config.yaml
arch: "vit"
model: "multi-label image tagger"
dataset: "aerial photos of the United States (SatlasPretrain)"
train_examples: 50862
image_size: 24
crop_scale_min: 1
horizontal_flip: true
translate: 0.06
color_jitter: 0.2
norm: "rmsnorm"
norm_position: "pre"
activation: "swiglu"
mlp_ratio: 3
head_dim: 32
fused_qkv: false
bias: "qkv"
qk_norm: false
parallel_block: false
inner_norm: true
moe: "top_k"
drop_path: 0.05
num_experts: 16
moe_every: 2
expert_mlp_ratio: 0.25
experts_per_token: 2
shared_expert: false
patch_size: [2, 2]
layers: 10
width: 256
positions: "sincos"
pooling: "mean"
num_labels: 7
residual_init: "none"
optimizer: "muon"
muon_scale: "match_rms_adamw"
lr: 0.0053
momentum: 0.9
nesterov: true
orthogonalizer: "newton_schulz_5"
adamw_lr_other_params: 0.0026
steps: 6600
batch_size: 192
epochs: 24.9
lr_schedule: "wsd"
decay_fraction: 0.2
final_lr_fraction: 0
warmup_steps: 660
weight_decay: 0.1
adamw_weight_decay_other_params: 0
Rows from block 5 of a small multi-label image tagger, named by matrix and row number. Rows with one number within an expert belong to one neuron, the router's apart. Each number is 128 + 24 x the weight over its row's rms, rounded and kept within 0 to 255. All counts start at 0. Numbers have three digits each.
Before each expert's rows are labels from the 100 images, of 14976, where the router gives the expert most weight on average: "patch colour" is the nearest of a few named colours to the mean colour under the peak. Only what is clearly more common there than usual is listed. The data: aerial photos of the United States (SatlasPretrain).
# router: router (model.blocks.5.mlp.router.weight, 16x256, trained with AdamW), inputs 172-255
# gate: expert gate (model.blocks.5.mlp.gate, 16x64x256), inputs 172-255
# up: expert up (model.blocks.5.mlp.up, 16x64x256), inputs 172-255
# down: expert down (model.blocks.5.mlp.down, 16x256x64, transposed), outputs 172-255

# expert 8
patch colour: black
router.8:119145153083065136160123132088103138124128155099139112088114114123136143109124128142099166093117138096157143123102146119137117133152132130137110122129118134165158176147133106082141132103140109123155142196070100096127160101088115152141145124110123114117
gate.0:145117168138143115161144116131109103108152187169143127140153138082146092154168097108148108148128176136092095128128131123135126122161086161076123119124143096104151135161106111142111135077142123088164147152093115096104138127128145122128127105098139117168
up.0:114132125088110160105099125143107160199109137120112128094107131166121191114084136149188149147100084129143143105076105058109098125096128118159127116157120135112117098153125141115119120096131124138122129100156131127124119177135131105130117133142112118138
down.0:108120086105111132155130121132129112152111131146159136091164144167114149075145171159202101117088118105165143095108128139119129099115151086147093155147157118153126151113152144144150128134120140139152098112111158116124103135150100095130128106177086099101
gate.1:113132113127086152160119139164122151149169107135105152140165142099144138114159105132118139126116135117135101104100118114093109157137131111136108182120140115137157078118088128116108119067124126124094146135138109162167124137087121122121122115129143125116
up.1:171105129111131096125129123113133137121090095141119148124134119149171096114179083159131138140129108127109144103166111145136142094070105101160122061125121128092135150176137126169175124143068127134134111153089133158192124075151140134130141123069138156146
down.1:118151127132116087118139118112116161105168118167124134179127137123126100130110142102079117139095109127188133123100137086169130145098103194099102133109144139122109116120132136123139130099107137143128135142142099135138149113184163164102134149134134141112
gate.2:125124111132073140148166128114135136133121116101119118165122119147160137131162066122156155129131060137150113130100155152101125091120162167125138135129122105156111119106110119119146105099092114120097107173134123105110161121097160138125144127178144123135
up.2:113098139137116139162153120113120133105130115133128117137135085160129129151141142155107150126119130133161122165158121138088097119074135106116138124145137136128122102115100108146151100106133130169122135131106117106120168136143123129121159117130140118131
down.2:076140103108113129123149144165094171116135109090122136090131134149083116138120150153133137124170138150113093159109173103093117129106106147117154146108122159117112152164132140148151157151137126142124093079111122142125099103143094102133156149096135141140
gate.3:087161140107116161133133135109136139143154171145142121156093127108098124139102134130210125125139075131134128108128134131132113144120153129100151163112120140098121141147163153084139132169124117120144183128153131140132140132126144116130146121195129138161
up.3:132137150119098142135155130113121094149102144130124134129118133092096110136120122119184136097150099120102108150138116176155160117144162166136122104109123125113152109134160136062126120167086129128118153127139156120189130136102152150124154109195102098171
down.3:113122123107139144128135179088159145113108156122102127162082105117128128118094129133076106132106112120149154167080122123117142137111133158150086128117082131138112102135173091127123095094097121125138176119130128103118145118138143131149163169163140143154
gate.4:123108113134169114131139117130120111117116121155141122120124142099118139087134087130132130123140110128100144122102123121116185120156132088124124106110140116093089118112114113139115118150125121082123127158126143130140106125140109075117117139187111125114
up.4:141138109117159127121108134114098183116115150104133136139132140135131137091125111097143089160120114130144107131126126069109121123101107067170124133132122154105092112120105128161165134099176135121097083207132122115141118128172090145125096141133087128124
down.4:162111136131145103153100126126159155140129094116113144128173130141135129120099122104128102173086115115135164103140116059111084119100172141159141114116137125071160107108117091129173108123086149135131119134136116145115089099124127113142130114131135143143
gate.5:111102122137165139100151133108143163118115126168150154140151120153136126118167172134077133176124164120108147129116120121117102119078156112138140124135158111117114090144093124101096132097160140047151108171104132122148163072156125104167133120117153131168
up.5:080142117143088119120106119117167128102141145106138132136096079158120160123125131120116127158149114130141153107103127099136083153186110132116123116133158170127101122163178101160081138141152138148149142120099144122177150105159125120128135140134112103112
down.5:107150137141074199132137152142155121159082115132130133101138128196161159137125102118139127111103121131101110115104124114160124126106113148130131137135128173096165100144100150111095116098137127141103088160156133143118171099134152148143171168141140133154
gate.6:145103098103138131150175139147149148130119131164157140119122125138156090125150125142139152106125163136116087144149115131125124108169085062166100164129154129101172091113087160147091110146111139158135139133143124119163156136107115129106109139133150130148
up.6:106133094081111142116131114146125121121094132102129130098122156108132132101144140152075091102137132132128138135193117136115130114146117119207173152117145140132115136108102113127088132158104123133125084099127119117151131104093137095124116135113113133096
down.6:152185159133126083108154121121103116149189138135106113103161136119156149116149143114097143115122111095108109152181133100128142131147120162169155111157129149102122177130115131145125085121142135130113143098170111135113128131112164119132129097133117165112
gate.7:176135163119108145129107127129125157146093100188122127120114146121157108124120157125117115132139133122080095126121114118127066115120143160075104146140128143131131121121124133125211092136147122105128123151128134171147134135126120111124121143109195139158
up.7:106150148107145143170146157121105147193107139109130119085128121168162128142147102129176124115126194140094148144079139133130134145118120137133124132130132117143106107164081128129109142144151118149123130111134110155136126114111196138118077168134114134113
down.7:094135143121072121115131114116165089128110136090150115113136119154107116139136191101094126130156126121168097091104140131079112142077140148127120138116127160134151123146153089125112154147154150129130137157129108146182144178123169135162111104141138121132
gate.8:147134132123171109131129164137125090096130107120164110112147122128108131116141139131144138102159143121119123141134114143134094121170121118105094088123081139136123137134103140119097138124138129152156171142165091127135147113119158092142144066083133155137
up.8:152118097161126112118118120107130214138105101131135133165127129129131138139116118130113071145112117157132122132155153113117148145101140136091174110102128118141158142080139101126151139113102131074103089157143137097150131149132125113127133123157140142129
down.8:130126131122186120123147098133115110175146123118165121138097141094138132109097148134137154129127112140151172155136090132124101099091090094111143131123125134174091146143118115125074140144144143142149170120166099161126111129120078157111108121116114118118
gate.9:115133145109187152135113123138161116140051163119126141159118162137114145127164121113151121097159152135147120127110117139121139114197158134135131131148116174106174137095091117143179111120134132132132128122098121108183131136147114144126130139119097120122
up.9:102160144110153166130110143121130146144047155108141117124127154108116143092171122112142121100134130139154149124135137142151175135177152126167146136114137162101164100138138135111179100176142134119142136170098146110169117101092124115105124128129110135113
down.9:100159159175118152133114152149114170147156132119143134092086149134150127086081097154149142136119119138121129140141145132132106132123103153131122108167098130154149154142117123134134122137096165133121176192152130144138114107148161127154133135118152128159
gate.10:133133164110176134162115139097128098137082128128129100112131133131113173129132129131102140126103146113126127106081124101105095115143119103118127109120114135136116162147143105125100111146115113126116133084134098116140155126176108130110129140102148133087
up.10:122121116157164150140128128122129144155140117120127128161125134084167108146128115119179131139125153142111165121107137104153120169068139145148111090136135136146130073117104139111132126115130125106141152146148142131133101115135164114163147115165116115141
down.10:153108103128059108166139153148106151128138134080145060147081080106157110168126087132136111138158061126125161110113126106149147121098131137131138169171157133126133086103117105124089196121119122097132088148113106140131121146083137146158160126090154108172
gate.11:135129108115081108132146119122108126105123151185120107106117073144080092142090112143112110135134076122144133093140112151104079139177131131115109133134123128126109079137113148122109130104171122122114079084120125116088123139114163107126127122104142125134
up.11:131118139105066137148167136166092133122127098094141106158114123114118145126126106137104124138146092139131135122135132148123167123145126140158069175123143120161112086142123112113122137079131130149092081162096148130103103077106148132119127143082141131116
down.11:093123086108140128159129123090129169104150127143088122144161120133121134112109119145107123110131117115118088149151130129119129153091123148127136126142119157167102128102156111122137119153081114102141102146138145137178142157120088092112148161156130123160
gate.12:112092140110146148141143130129139138119148121140125122129143130166106080135112146150102141142135127109135117111202123135116114128196151129113153083142138108123165088141083156111093134149133118129155123112104132129169125160184125095114152066110127138125
up.12:161130144145150104149082131123126120118082145106109133142103109125120144124133099110122097099126136113129150128120129107106165102055124163156129115158099140157141090129151142131135153178158115148136111169128108142145159147135154113121120114112137125166
down.12:144134131094108120139157135099139143119150152127141153104108148139113105148146119111115104155161155175183105140116097091113162133114119095136110133116159129115119104079105134126131190140156132134121100123136152119102171155107139123121096143125136120094
gate.13:146103144143182128136122110126117127155178152107116093137146115104140173152113125138137137096114156121142127129123130090112105157121122157149087111094125128123119151122107127110197083111118136109127072097131140135089144147110077151128123119113076157107
up.13:100141147137102091157141146131141117140095147124138136130126156130134092125111161105149119138162125126099127125142131151143166147153142067073144133141114112149149121090127127146080141173156125132121165158157122120160119125152144073131126109166131117136
down.13:112123132092145093113113117132122138107094170107148145089091152124107102079129124209083108128132153128122163135155099162124146091106131105149172130126107063113147125129148111147103125157141111120144127125155103110146142112159146125133107166135108175118
gate.14:172125128127129110119138124143119127134142145127135148117164142099140111138115174113118133124112121114155123124166118094131111146098152140165135089133086123126124114109117116144132101165078122089140126135139146114111077082200128147142134097061130129142
up.14:139161142114112124135157132136109111099152172092136124113108095179118165160153124125151123096087064114135115118111126106119169142108161104118104104162094135120084117144169148112082111127131134140141113125098126113128107113138095114089130129101151149134
down.14:114131113140118147134115124142104131108124131142116145117123118107132140132133154119132086126138148108099087118095142150081086124127132130149153168124080120094116116150114143101126104132086085133109123135113130180133128122103076092117152123152095130123
gate.15:113133142135113139125111146140129119147068137148149123113140131093109118146111106133061126150135087118100126072133121125161126149129138111148139122120145135117174086089109140082133083136132115177114121138113128132113113145101141127121135110142134111154
up.15:149117152144132113088148155096163163137138116087104133195108112132107103147147143133162144154134113126147136095082150102113150132121132113107113103119127186117093079144168095132134129151106128107119132130171160093151130081154118107145148168128157120138
down.15:141109092098101148084099134120099113124104133062110125098090160147171125139085116113138123143145110094131104180123154122130143149085113116129125131122159111134178108074116141156125136130128107133171069159122128103155120130133173115138124118112107110152

# expert 0
patch colour: pink
router.0:158189114101119145130089104185071112096082160168115143160139152143149128148125097160144161121148104126134119136131131109116177176153146119123108124101129143153160145179090152140122129132145126122129084160098167150129101114140128152103105128077138132129
gate.0:064119129144083089137194122166161117118133102195123115121122109119104158149134148138155129126105125113147153138132133125098140152104150120101143171135137153090158149120120138107163118156080137113126106115123136155108136144134129100134157125124111135117
up.0:126113117144140113136116156124136137130152098116157111145156151111154153100137125122084126170107170119112149118147142121133147114149074185146116075126157076114141099159119116084099113146145129120129144120158137140133161155153110103151126152088188136136
down.0:125142120120111097154108107129161078133100146143109071096152098162130113124100101148145115182121160138112136130148118120116130108106197109129135125129149161142181127129122116120113140179150121161128122125074152126144131139094107132102138100120150135161
gate.1:114147123141127149114076132096109103161125113120143103105126121123116128146133125114129132111127096126117150132106139146160169106198115171113145133133090159123110166139097121101082137180098127114106133133181121153147131116123092084122154092142130129145
up.1:139133114112103147176174155111153120092118184120137149138138128106142122130128109109119125107153187123113127127126128120092127134089110162127077157148156143115114119110154128181154148133196138148104093172105120138121179169130120127127098149147108154111
down.1:104119126132139128122131087133180130116179127169116121154104097128143176172124113136151129140107126150174128136137127094158155144103129096150135122100121109116127132156134143111093134159167167101154148129135076128158136090119134127098114080202107141086
gate.2:188111122127132125132095140131150143142078108151117155161129141145117155152150146126115117157136107122146119125107107122132130113154131122214125137142121134140131145110163119141173136149104110063122138148147130132148178063139154202115134116173134136139
up.2:126122126124147131104123127142112147128120104073117144125130108136179139088145100128203138122115093117117126132164132150125132127115119135077109079129086161099110123126113122163114125105191126158124141083169147124091124178144091101126112137091144109179
down.2:134110130112141138110111156152144136112160145109130121143100092125118097106116167138087133118168100127102122145125140162129182119114132091130127131161117092123156130150182091124120164143150169096121112134107133128147100138131091146128126171111110109113
gate.3:171122107126098137112160107152135131126138118148108144149128161152144106116107147113112129147113116102118115113096132155140131128086124147141119163139114136110139111143093134152191110157095118199126114168098107150121130171124105114139141067097131136168
up.3:130110106115138105175110154125139149118130093148138163114168135147115131100086117152154138132155139160106154141175105113133138133160163089114132105120147133109142106139141134144113141125170116126106120118134152114138132135147148133124137136175088120110
down.3:158142143146114092124160103108145106138150119070128124119137153106143127130119146114123148080126098124061163140166127109140129113113121079135102100155138112102180138099163172114123141113154128134115104096132155106121103144101159142120149140147096094145
gate.4:121120136151100104162139121091117150124171114153117135159144130106135124140121177134104142100109105142121144113101154128135150155149086141165087130124109154115134145128143129095123119125121124163136049130156116118141091084155125165134140124133138145110
up.4:154117119104180138107122151139150108145050105104126117111126123139131148160133079114149126153144176113134140140162117097132100088101149116112150142141169102152122103097121144154148111121094124070122193156129134145116174152090159113134098141131108125121
down.4:091135144141139138118133161132128105128144100149105124153129087171123138121164108103126091139095063090151121123122134085104137138134091125126164134113074160122147101130082176144088117124118165153112138158170144158145137094143109099113070102165149108122
gate.5:084153157113144163107157126147126110148116188119131131129144131115107135097152134137108137142151103145084146114117119164150145125103113099111122117116157090115133093117114147099099125127140126147146115120101099134164133160154155133133127116173140136146
up.5:086154139127170140117132130123122135137068120087128117120116079145080141066122086098174114156155134136119149135109112132177126101081109088097129149143170120169165142127111135083142140130143133152120161131126131127133101139143122126138108124118151136144
down.5:135115113167118152132108161126105147137085158160163117176122120112124124149115106110115094133115162168160128127131133175142170118143109163088127129111115142133104120106146102095159116156192134087089144087144071106176103145133200101105137140151148124146
gate.6:131116111116118126127153117117101130126152129108149164144157119114156096061159129128085136119166117118131097103136146176134110126159108157121088140130120130118124143128100152100091151089079130165127101141110170109104086136142130150125148131145137115155
up.6:144119126132148159104116136167118135140121144150147119115127109119073172159135182096218115139077145125135136131150127117113126099114141162067114105108140118139129174134163112100148107134183127126129117100101079114141109130150116123137097130112143128096
down.6:116153091144129115106122123154162152129120143100112140134171071118112172140172121139142110168156167137128095112147151091127127106134124148137108140142122117168104157174095150100111150103133197120148132114122138111166131102117165122128099137104155123124
gate.7:108133158122150154155073114149117097147186120101138131121128155090146153104116163134217129144103123123094157156093109130123120122081144135126129126124131122118156149163141123193113116164161110127115119056082131143080129131189129160125165091118096121143
up.7:127092138121167133126126128140125120161111094088137139156142130108152152140103139111133116152090193117085124147174112069139173136168107176169077102121134151128099099091124134084117111124138117177124117078121116117095112146099113110110155140159100156135
down.7:146091138115134093114149123123133127121128105154141097121097136108102124133121083108162130138124101119096107076151132139123120100145141147105136123105119093118127129105091125136113050114128136142149113122129127134147134139138115114142125119110135096134
gate.8:144123119139167160135129114099148135155133125115157143155113123134139132103142082125132129147164136144130098134116120137155131119159095163143084069154136137129168190074118123120138136151169114128138169120138140135125117127149126159166151104185127104133
up.8:133127179151099106143075130117103137124185105095103141147149146143112152150083111114101106115119142119113126098117129139129124169158146172165145059113118144155150159136162133113118170141152116092175142162144178121112127140160142154069125150186130137106
down.8:124153076135110159102142126122121101100136146161150177095053128120112136125125139129158120147113100166131146089120132126151110132150111154142132138150105084099170098150083143109111170147115139154147136139067142112152105154101106074118126107130162152145
gate.9:091115157139105117136074123155143170149112081115130125149136121131142126174107122120128123136135142132135122119152143101127113122133141157087152125104124173091102136142123124124131127106122133144119183109109132110090136110162125137120162146130154129104
up.9:109129118113178118119102122134161134115117162159149120150128109110107138099153173120149159166137166140155149115161128097098073091116113088140164158130059139116126170145116166137175136113110143106146122096125139135121132093094112084148120139172102133119
down.9:113094135140098157151128144163106160102103080139105073140118095093170127145122100144092110158083124146124115146119158147123161129132163134159133138129145115163116159111169172114098084122118161108175093128114121107119122174065157126113178106124136132118
gate.10:116154120131082116142113117129168155128132140093122154145108118118149128135094138142132112142118093134133104108140130104143057153106120114122146142098101145125104116148095131148146138157148135146137125120124110156146139137113119130104142128108108125127
up.10:089122147110085125108091118146168147151114094107132161120121150122168154104079145152118143115136162131143164129098107090131136086151152146137150120142112150127122160170138084136143155120156142137136112083155139110140134142127115153138141148143119130105
down.10:140119167152099155185123129095101108106151158092143132147106145102126130138142149116140128141141121115111125137122105160073084089150158150109125104109127129137141158129159084130149113148120101150106145095126104139129146123161138183156136087135125135132
gate.11:135098101122062129139118112139119151131133181130137106129128128164108130098107128130099130090151141136129165119115126161126149100135118110137116149132143086151133086128101127144166127189102131126143078136086132120113120113186128137122127133104136119092
up.11:115144109132061136089125103129139117101095141151125097099138112178121104087124143138106135094147130130124134110131122184133110098142103119100151143149119110154144082129130114180106138171119120171126083111083158136126113119133122113143106151087158114118
down.11:070124134120139086188103132105151142088117137115105111140093119144159102108125143166161124139135141172099179112106143183099130094096131096103124133125116112148151128137141131142135139133132122141112090140120123117124122164104128136157149208138093118110
gate.12:178118088156133113134145121111113135114171090146136180176135148134131066114156097118087131128110131122135136127104138107127141159082092105125119076135112156115135128112109152135125180128215116139151129185096134121095108145154157164140102121101160155119
up.12:177114097147147126131156138095118134127170079140122150160131121138180079110173091105136123166101133124122122131136142132135120181102124128162117096138108139125119150094065178121151138130197124147126147173091153138075109108186145150155106133083123144104
down.12:134161139120096106167156104087162118145083164068135137158167126115123130149162176094143127121152082156100125096132124119164112110130075111131091064141126136112145122137125128123141095115097143159117136137127141093158131120140146130128130131076143104144
gate.13:155109149124160104135167117147168145115168116150116118161096146143137071128147119143072121098144159119133163123166131152133090172119151154133095101110132134140139069111148154149119118157107139095129133168083159150084094094118133125119121103090120110152
up.13:099131077149084155130131123100137103142095151169094142138097113117126130105109100128112126131114109110132100158111115166134082139120143125125128108182127112114140171122109122140084100151174125090120081118154170126130083105134124099125113122117121135132
down.13:110148107133120128147154145133131087148130099107091056100184127132120153107121168147145119140108142094142158147141107153125100108102160137137131103156138075177094135105113118097127098102140166092118105131127071127097123146113126112111116131116118153152
gate.14:138107103103143166129127150139141099122130164114132142100143115156129071091126078155171142155153109143110167133156130160137095146137149098129140143153151126146101115145107123111065136116091134090146169095127117145147138148166119103120104112099122129121
up.14:153116130163130076150092109121142151122152094163147126137114156098114138160153182083114081102119160130160118130106123089114106132148120181098111155122134093098158112106138120165115111121147135114111091183098143115097131092134150126111202096150095139099
down.14:146100145140112142101159109145157161120145118150132137106148123092104154200095150157109115135133091146112158138119074101175145190149110134161143141121173093165109125128123130116152110124125100130137111086107151125097112146126120136159163150110086176084
gate.15:172116106123113133142134131121124163067134163083130111136139116110096176144094140126123122127127114131110118130129118108123163129147156120167120071098157132110183162081094109096152092174055114137111071102105139100116136140101102118132131121138098099104
up.15:071132135134146133133137134136117108184148100169128130137146138131178083118159123128120131130130163121129134123107143152139088128137101107089144146135134108146076132155108129128077163108191143078132137140119108156145130136184144129137101126109168158147
down.15:152093133088135135078148120124135107142108138152114146126152146133111098106107173108133115126111147156128146098168109156100097092156141109100161173085103137109112142132132152138111151178095155154133179165114106173129164079139119092116100121145156126123

# expert 10
patch colour: black
router.10:122149110143160127148095123139120125104112148090140117111148125161162140175128128141149114118124199113166144138095132128134130135190125106122169108118120114147097162158147122098125114134104126176118126108134120129106140103093122147188097123107111074096
gate.0:130082132164143140159066135141151114108135090128112120210124131125127160144125159117145133141118130138136151106128116121102077109153128126102142106127141107143147160108094117128130121136152129138103179112082109149125109135162123110093142113107131107120
up.0:095146131118089131163142127101115127105167111140129118112106098142107135135107160145100101116104068130122150142134118101132102179119141128120102165144144173129109143151127123123115130115158130131098131132139125160144141078087179147132109120176149148103
down.0:171083130116154096131094161114116133124121130170125101148143125133109123104137133116145108162155136172111163140095140163120126130143128079125063149091107132140138167142131144150174139113097164157120152158106145095129070120150159109072120114127116140116
gate.1:131114088108138129118111127158112119107105119138129157166174135111137104134161090156136158135147124135109131107160137164110083132140137082163107127106159140151105119137103151116125142056059129149125103156142144166147104135124142155150112121104124143148
up.1:117154102161079101134141107124130167147140131137126111154134109114107144142082150103092109118106048134171117129109124113148148154110126092123116127118120092142120114142108137129162109161163136141151147135106111131092150126091127118125097087134162128094
down.1:158110126146092083111116084129153130116119116143103128103087151110123146161102094130132152089120121171174142150142128126133137144135124142118132150119091135124147090161127111136144094111110101125165111112136125126142150113140150134143157142128110121121
gate.2:154107120157144125110133132148122131148192089135123135143140122160149126138162087108114148136120106159144125161124122107134092134100093130160114174102141152150145155087109145109118114154075117110100134108103119128169124143144133126130132116093099117124
up.2:049113148103158112126078124094127156142041167120144132128129132117151098109112166125140119126136151129111121117122109148117155121124138124145157147139154112142151129129138100157113140097187133184163138156144147090139113111129110091130143117162128142135
down.2:128123105098116102128127147145126131167106136169127144134146119128092110102157121146150083190102178131138124170124139085106104149144149108128128182113148121083130120120091180118143091097160116107127121109103118124100100108142134080144133136098091158135
gate.3:137157125127187127136115115140116113078167134143120147111160137169148161118144148156147112073118111129146137157148142123110078123138149105133130110125108144132141116142103156141157131163144112078130125113127117138145130159180127086097145095156127139104
up.3:116134134141098110125142128147135131079127137123118130124137134130137151117134129148070110119097146139131133143080132145129094100125121146100131135104131133133126115140124108117108144165130128171127079116119127154150148147140121121118154110163131125105
down.3:158137134098098116126133160138090123127146110119102153204104138146087137116132160093120094188151135135122133127111140158129139121143139116186127135081141127145168151151119100125164110126162126152119092135114115134154131125101173132153154136109141120166
gate.4:132134109144154129099136131109132116132112139123113118152136138116090165104103163125084104134127122123110122100094125077140084140084111138091110105105183139134164134154077105073114097166138129141113111147110137138167111147080132099134135113129093108090
up.4:102144143102100126150101139146125127146145099147147127123142115127123080128131104138123130129140108127105133141176131096181134068129110135118132155114114109113115084098079149119143104123056134149145187126133111095121095090148127114131114137124122131170
down.4:141055155128146146123165109134128113131059170129135120128128136108108077134109112147123140124186132136129120152115116133109167161074109104095131161152110116111138124152145114132140127141139158107142134108129148151135133084120139109144166124102124135161
gate.5:110122094159136131127191103082155109112139125120130103112114106135125106067133079164075126174121105139101144147097153162123135081131102079134115163116137090140101049153102137127076097101098127143140123182166135121134147131103100117142120096149129138139
up.5:123127113092104131090159136160129141150114161128123147138136150106124142120153156084082130092127152135122145085126107081152098147134139153131134095120116123084143135154136124114115175160150120148162133111125119120072125126117143110134151112094121105094
down.5:151094156186173126146101134114139103141135115110122064144139088127133143092093083205155184133144138169131112133126099161140149119159162055111121168114113103148135111104106079142116115135120115118121108145145132102138139143138091166113087147115116127141
gate.6:118134139127124126132132144099106088166126144103120134108124115101102112161159122128146141156154119136112117134213120134126154146130106081183140088117104118102118165109131131180153119158098117106110159115154166138116130089142161109150079095123122127169
up.6:143138141143151132140118122147147162108132136126120119163138146107144157114105119132116116121111118133154118130055141129163136088135111136126123137130143132153121118155144104079107149085169133127117110143126094119128132116083117102141139125154111130108
down.6:158165159083155126129164099106116140144102153093120088142080139115090112147134136097131121138105109163125093117131143084130147112109156164106139100101108118138123149131140155128148122107114131129110108110136126121101119082110149128130154157159148108152
gate.7:142124150104133116104089128122102111130132089147164119121154117173128115118115098137121117111146127123121125123140117143158174096195113119107153135154117105149110126155071107121098125183140133144131117178109098139135112127129117127120103119072140154147
up.7:163108121118131107110081116146120132096138111144127129108145129184134131117121119120098124088123133123150140141126122158122164144153116059070109158157110091123115100133098096136122149138133136127137077175100099121112120125136104103116149096079121161110
down.7:110178153133105105088073136121103138148078188158137131139140154122092141117094153109118149106167128116125115119146095118079169092132081093154138105131075135074148127145150126100143141125106151127132127138160127113138128105104097126148170116168130094176
gate.8:140114133150139130144144136133109127128134118175151121106134126144153149105141140126207132156081175139120154116082141140084061113113188152091137153114125113117157164106066136152139136132130135173144098068127131127110162114135116119151149118151104157112
up.8:114114133154083134120165124146138098090098116142142125115133115122140114153134122116173109148119166134121156121089144142117089128105160132083155166128117080124191119116088123171120105131109138214153085084149153133099147127130099154146150115140104159098
down.8:130164138179131159155124130116103165121114132126084115154122155138171153125127080119119081174108102117133173121073177099149155169123134161126127137142106154104115142155150136145171117123153159079138113135127132118162125135124194118110151178112135121094
gate.9:179115133120144119137159148082144129101151105132151114168126127161123119080109138121109114145111151146113144109133131107104110121129135104119128070125158144143172153136093138137101114123091142109153130159151141117085134141172117088134048171156128099141
up.9:118137132160106145100110136145155104119098152104107127106106157106148104155120153133096143102119124126101151107115109093142142130135132207107129151129114135108120075132132115147154119134159131166106127103108143134129087134135137149141162133129134127139
down.9:125140155140116128130111158117143153113117123188102103146145157131127117114139142107114139129063115156170191128116164109145062083139132134123118104104120167148085130159131151136133093142111132117125118147104085138134137094181087181107074123126149129131
gate.10:156129135132113132128151136138142164074112097149114118150122106101147108156142169135108150096130135144112114112136143148135156115086062073122122136131157109174114141153124147139063166123107122155122106096114114147104120137137146151132124097117117102126
up.10:120163140116114147143144138098116128113099154135131132083132152134159095148165171119074135104115153131125115133124129121144148087102083175130142100160132120122146126114101108156128119076098127133111122094079134110131094193150131116150114110145137109104
down.10:153179125141171104109129117096100147140137129151137156123140182132096147114133154158141085145079164126131137109119104079172169130115131111148150131109110118136113145152136171150073080137136109165126117102118093167157118114112142115120123129173136131119
gate.11:108106124143127109101155153161131130118104129150130129175139165139139159122138126156108149118135139133135117112084134113131154072093099104115122168095147096166096100162101115128100113160089125139131104174076102135155166166082097155129140149145145108176
up.11:166115167142126122150113127112138141132200095138114146167102149104105134184064134116132135135086127129143125107125115081112123162085138118138107084118113169091133128105152114111171140163192122121126128122171113125130157162124152179135118101154115128109
down.11:171104131106177121180144134127129126109146112142156117117101104083135116142114158160110124111167079108117109126154119110125147147142089116130104144140130111097125076139109086126146099116143117108077198113129126182079137144135113129132079120137140064122
gate.12:114111134150116126124096147146124165128114148144110135149131129134083109138142135128135138122140096115116120117158132113127121145161127066128182094090137111117129094139108132122137103147139137055145145102116121124152124090127099113158149095169146110138
up.12:118155168124124103118093130111174102129109133137150137112115127102141119154128132126163101080122157125118122145107152083132133149097155111136125139152132164138173140106173143115095115120075122100139107169107117104145100130136103120136143139133091116152
down.12:143133157134117188117073119128150083090112110126155142121142129096124092130184098116124166089145114126147130089170105147138091108152122159128121152122113128127158132122117210112143128076119149166170192134126116110120159137108186137098143075097121162160
gate.13:070111148097086117116108121112157138095120118161111126150162136121105148131152136145128142139129143122120125125160146181147092145135097087084110107097130139123090172113098121165140134109167132143092108121118141133074136134150121115148115131136145144077
up.13:121129157118114118107112131103104136180125139111130104117156136139088118141127148122160112104134122117112068140108139163114129168188147173103128107123127139122133159130127132096143127140160137096108112080111132137091144153157118142135129156166141140131
down.13:135140147135119135086113114129126094151068102122141124086134126101169094127164132133135140099136177132105128153116132141078136150119111127126124144177124110154121113103137097126158158131125119171102141107112125138108117111118152132109140124160115144143
gate.14:130115129124132109120125121104114143139151140147131174116117146133167168133154128115170128136147166153105142160138131126114076106167157143107129153106119131113110113075092168129142154123153144147140142133114144131112108090104089077131129130154139131146
up.14:098136151105192133142127122114158098153134135127135138096127144141114145159170135119071107106136131136150102174135136060145121120152128146102152137133130162103134111159127127130139137086153134064100160098102123126132113143140079062093089156138128116109
down.14:128097145144171120159111101117161147167086187131099111123130147112135111125138157145152164156079135112132101179132150135052109168125148111171113128129110153126139142133141138144169127137160117159141136090139108149119107095120150154157144145128134114117
gate.15:142092124124134143112116125097113096138098158101133123132128098154127126106146116148130156146123161120131119119153109141129127102172125097186110120153158120142124142089103128159140135120143115131126117178143151113104103167094147117156125110110151104110
up.15:097134122170147140150125119105113103124150103097134113116133106133147124094163133127094113110082110131158134136128137124135139107056140087116143130158133127141125167114091145162059138146116125102143138160098114115109065164144108095112116128087144136154
down.15:143132125155120100081105130074095099121142120115118124145091101138128119153171080109180169116132089110113174130134097095134103118111142128177104111139129140096130143087114123171079121109066106116103120099161128122130125146125136147136086124165102146120